From a checkpoint of a small segmentation model.
Model: 2.29M parameters, 64-pixel images, arch resnet_bottleneck, activation elu, depths [3, 6, 6], widths [128, 256, 512].
Training: muon at rate 0.018, held-out accuracy 87%.
Rows from block 5, named by matrix and row number. Each number is 128 + 32 x the weight over its row's rms, rounded and kept within 0 to 255. All counts start at 0. Numbers have three digits each. After the name is the row's rms in percent of the matrix's.
# convs0: reduce pointwise conv (model.blocks.5.convs.0.weight, 64x256x1x1), inputs 128-255
convs0.21 106:090142159178108130124157137175089192164184102180132135078176160151143122141168146126138105159087136132112124231114162134150151109129160109143096154136152187190119118228097132158131141115099143178166116141125158146173122115110106158163138103099076145159129150143200217157068149174083163120152115175145117128155146115116152114120161177118139129148139120135094124122189132140083120106146
convs0.22 093:206091111183105107106145134104057114147118077161094123152102122170115099148153094149117091123175161149123137137123179146087167102104132178116161154155131186106102126120094140134101083156187167131107078098098140080146098067153174117092141113163094133162100134158155135130190094105096125158123118118172159112084138114142151218157152148150092129121142139103160059161150103130154139101108
convs0.23 110:076189137113141085138158186153137156184158152108163145127134203106145108062124160134143085127090144141104134064192114118136057105128155164155135146089118079126158109126117102172161095118122100118171134157130141146138158198141120135114207249176149110189143093120096175199135154100101118180163136195099120155158109130126136153103145138092078130075154141143154159102147130123141153105129
convs0.24 106:079133148151119139150109132113149075124142086121127178200149063160210167166111148176134098190168135129086141172131106077102174109117097085102123115138155147181095130127119127086139069126145145154174123117102142110184142080089129158123166104150147167174158128107128120111125118108109130145131153096151160124135095083111128150180129127176120122148144158123077085173156081159136106166112
convs0.25 107:096106162097150156159088145124142107133136150119127120027037054133170131087079103114122105100141110143089126132134185174169101100160150122126095148139133132156092080143098105088134130075157083075140116110164152090066120174092038099140124108123165167152118125103090122126097051092131123134099150130116170088124088096093126141112123098115128142130099131117084140065114143129097147137174
convs0.26 095:121148122140131096173161139107106156118142093116067173131101141105151095145176099149107133087163096159147171113164130114094161077224183133182145110098110100065117135148106098058154110071198128085126161123150162079134135113080050097150086147154101196168131188126093132125201142069136123071087173161177136081072109169165185138171075146102110113143118174080141136109094096106142093090103
convs0.27 102:106160119160141083084128172121171128158138061065127145120162136103141150112131130123146081161149122113058109112124172040150156134117127129021134075085155162142176121154127122120122134141028059132132117146142131155114134150031124148105096141127126144118097106122158160143111170118166123155155117126113155141120155116128156078145122120076173104140073144095096093145173116131049115101127
convs0.28 096:089068146163150070152149123111114131067146129108104128133120125179115131098114095128147155081119118142107167183135114145129150136073141135123100117159127114131079061075162070123137098086072113184084203146177114135144106147148172146104106108179124136174134147104094114225126111101076108065145116126148060127126072144130140145082040131111112138122114128124144077124116200122138150145100
convs0.29 113:232098128146141115141118093150072168100103126108154119082194144158145103114133136148122127069074142081122153169140125140149071109115170104128135131130140134126148095193128101100118158183086109111119125102102130111138132126122098113136102060083171137123126119139165111102147093121156073100072116143114129098145134106134138123094109149131178147143131124131153176133044149126081126121159
convs0.30 098:118090125154167114133224153081045145121150115125140096178198112160065157167100094084173142087162126113121122185145154143153119112115120141087107145142122189164187177118155128133160129138114134135085114126083151124141114103089115147130185116130149116112079127143135083143087060091139070124065119118116164085132125081121112117150133059134145084111108091113143175124135130143147135141128
convs0.31 098:153152209149089033119144042143134075164124133150123142148202123162139129153151166076130146114127159147135106174092162161147116100156101126115144171139142101156181205117152140113147084173117179165153137087115118141131159178166125127124148170144104121199123144131154092159125101061113090129143178114149205094126148156114162159141181132111102116150142098170165164111119142097194112124136
convs0.32 098:115109147087137195127140109111114125177136142173158151112106175107056079134158092127124129108161122159118055057174099179124162138110142121145167209188075154119090108197126183127171156106179135141143154110131125109167138097209140067126134122162119144152054158104139142085137105126096128174086130153113119164125163166093141123178128097109137146155090106150124065103175118078159113132156
convs0.33 101:156118137149123112132201128133066122141102131130077164104111145078062117096098113171122099046101117164139112127078120103139136153114161123222126074165111145141153092120124126080121118198121143103078163140143152103181154116212145100158116144116171159057176102169171119186185104108089098101144113094191193221091080114124138117179113072096118160142113126130137196153152203112156133155087
convs0.34 089:088160092138163120076122163116113139104130115135110142097123098192153142140097133123115180191103101174080128119150158086120090148082095125101171091144179163188097096128104131103103101201107104150127082137141182122128066128087121153063100155192122120126140117162142179158083133083160094111174091130155182057117060102129077078077098052179082093135110106104111147107141122136099110132122
convs0.35 100:145106135116179120180110092086090141063097156085154106111148170145165143127125105111088157115116166098175095132145115193122153088178088143110131107193073130144113083162157118173095121117172164103062128158132045118091121070131085176089093131106111119098062176141128147192148104114107109151165124115119086180153101136180120101093029167136092085137114156165130149090122099144202150152198
convs0.36 094:118121087100123113132158118129102151050127128113142076104163157065119191141124122114137093059138117132110109110100115155111131218115127125138102071128112137076067137119116113098123141072219132156147067087129138067085148132157150085104145158098152120136160152090124117051072152115182129126175101093125080143106096096096103094125113098138087105138114160093118122145076136135206116134080
convs0.37 101:109110155170158182099179113107138195153137167094143124094110056143173079069188102101093110114083192142145096093114060162164064048205106131120106168144160136134162105103168148171064109141154123120164141105117114109118136121142134114144116081157149099159112125161101100148113112113071127119162084118139132046097170167109158103087159163141111126094116117126084144186159124152142112167143
convs0.38 096:089063136097130098155136144115110104104122127155193142135163160146234148134150137096116116078067107131134151113122144125130191184140081163143098145103164077098115123137125143157105188160074142085189147117082154107143137102169123110132126106159154180007148140134062147014141134084081127125124113144144154174129128116130132076132137141085143133152152193097149115139118128161155147122100
convs0.39 100:158076191163137050131144150140099165098148127113152156122186073158168127085117120121145074144139095132110150085116164138160174152175085127172155131130135119113086112163127123131088131140150146101111184153144175146124081090162143124147123167121121131147170148165162158101110182137142097178174169131164142168084147080153100186141155150109132128106138106107147178149120189175159172156169
convs0.40 107:060118135141112109143105192129161115123112087106190123106126217121091101098116119099140192145112164156132124168119109114144087108124152128129175145136126143135092142202104119216144146105089072120132132149117127129121147107112116126123162133130117130073124166158152175172109115126122132148157120135146125098194198213158163085156148061143183151116115119145156071063138112136077133115151
convs0.41 101:134131085097143119114202147147079085122137181163165084089120104119140078122116127110128177074119103170234087135123161088136083082102134100071152103132100092171118110182163106085119130123094093178141114110110161122116139097107150076146118029140118073103123090085140159160117103144134131090123093085080106095136158120112171103127113120131141136149145146185107086112076118067117126135121
convs0.42 096:160138134122147116165141175137209171128138150127125114122145081143129090122110134137138047143145114168162124181119125174171118140171179129160136084140140085107128166127149137042071124073176115143174169091143127126056109093160125128062135083157080155255146075135053164132178149107152075112151151175172132110121089111107128108135104152111097095097132115102112132177117145106158171150062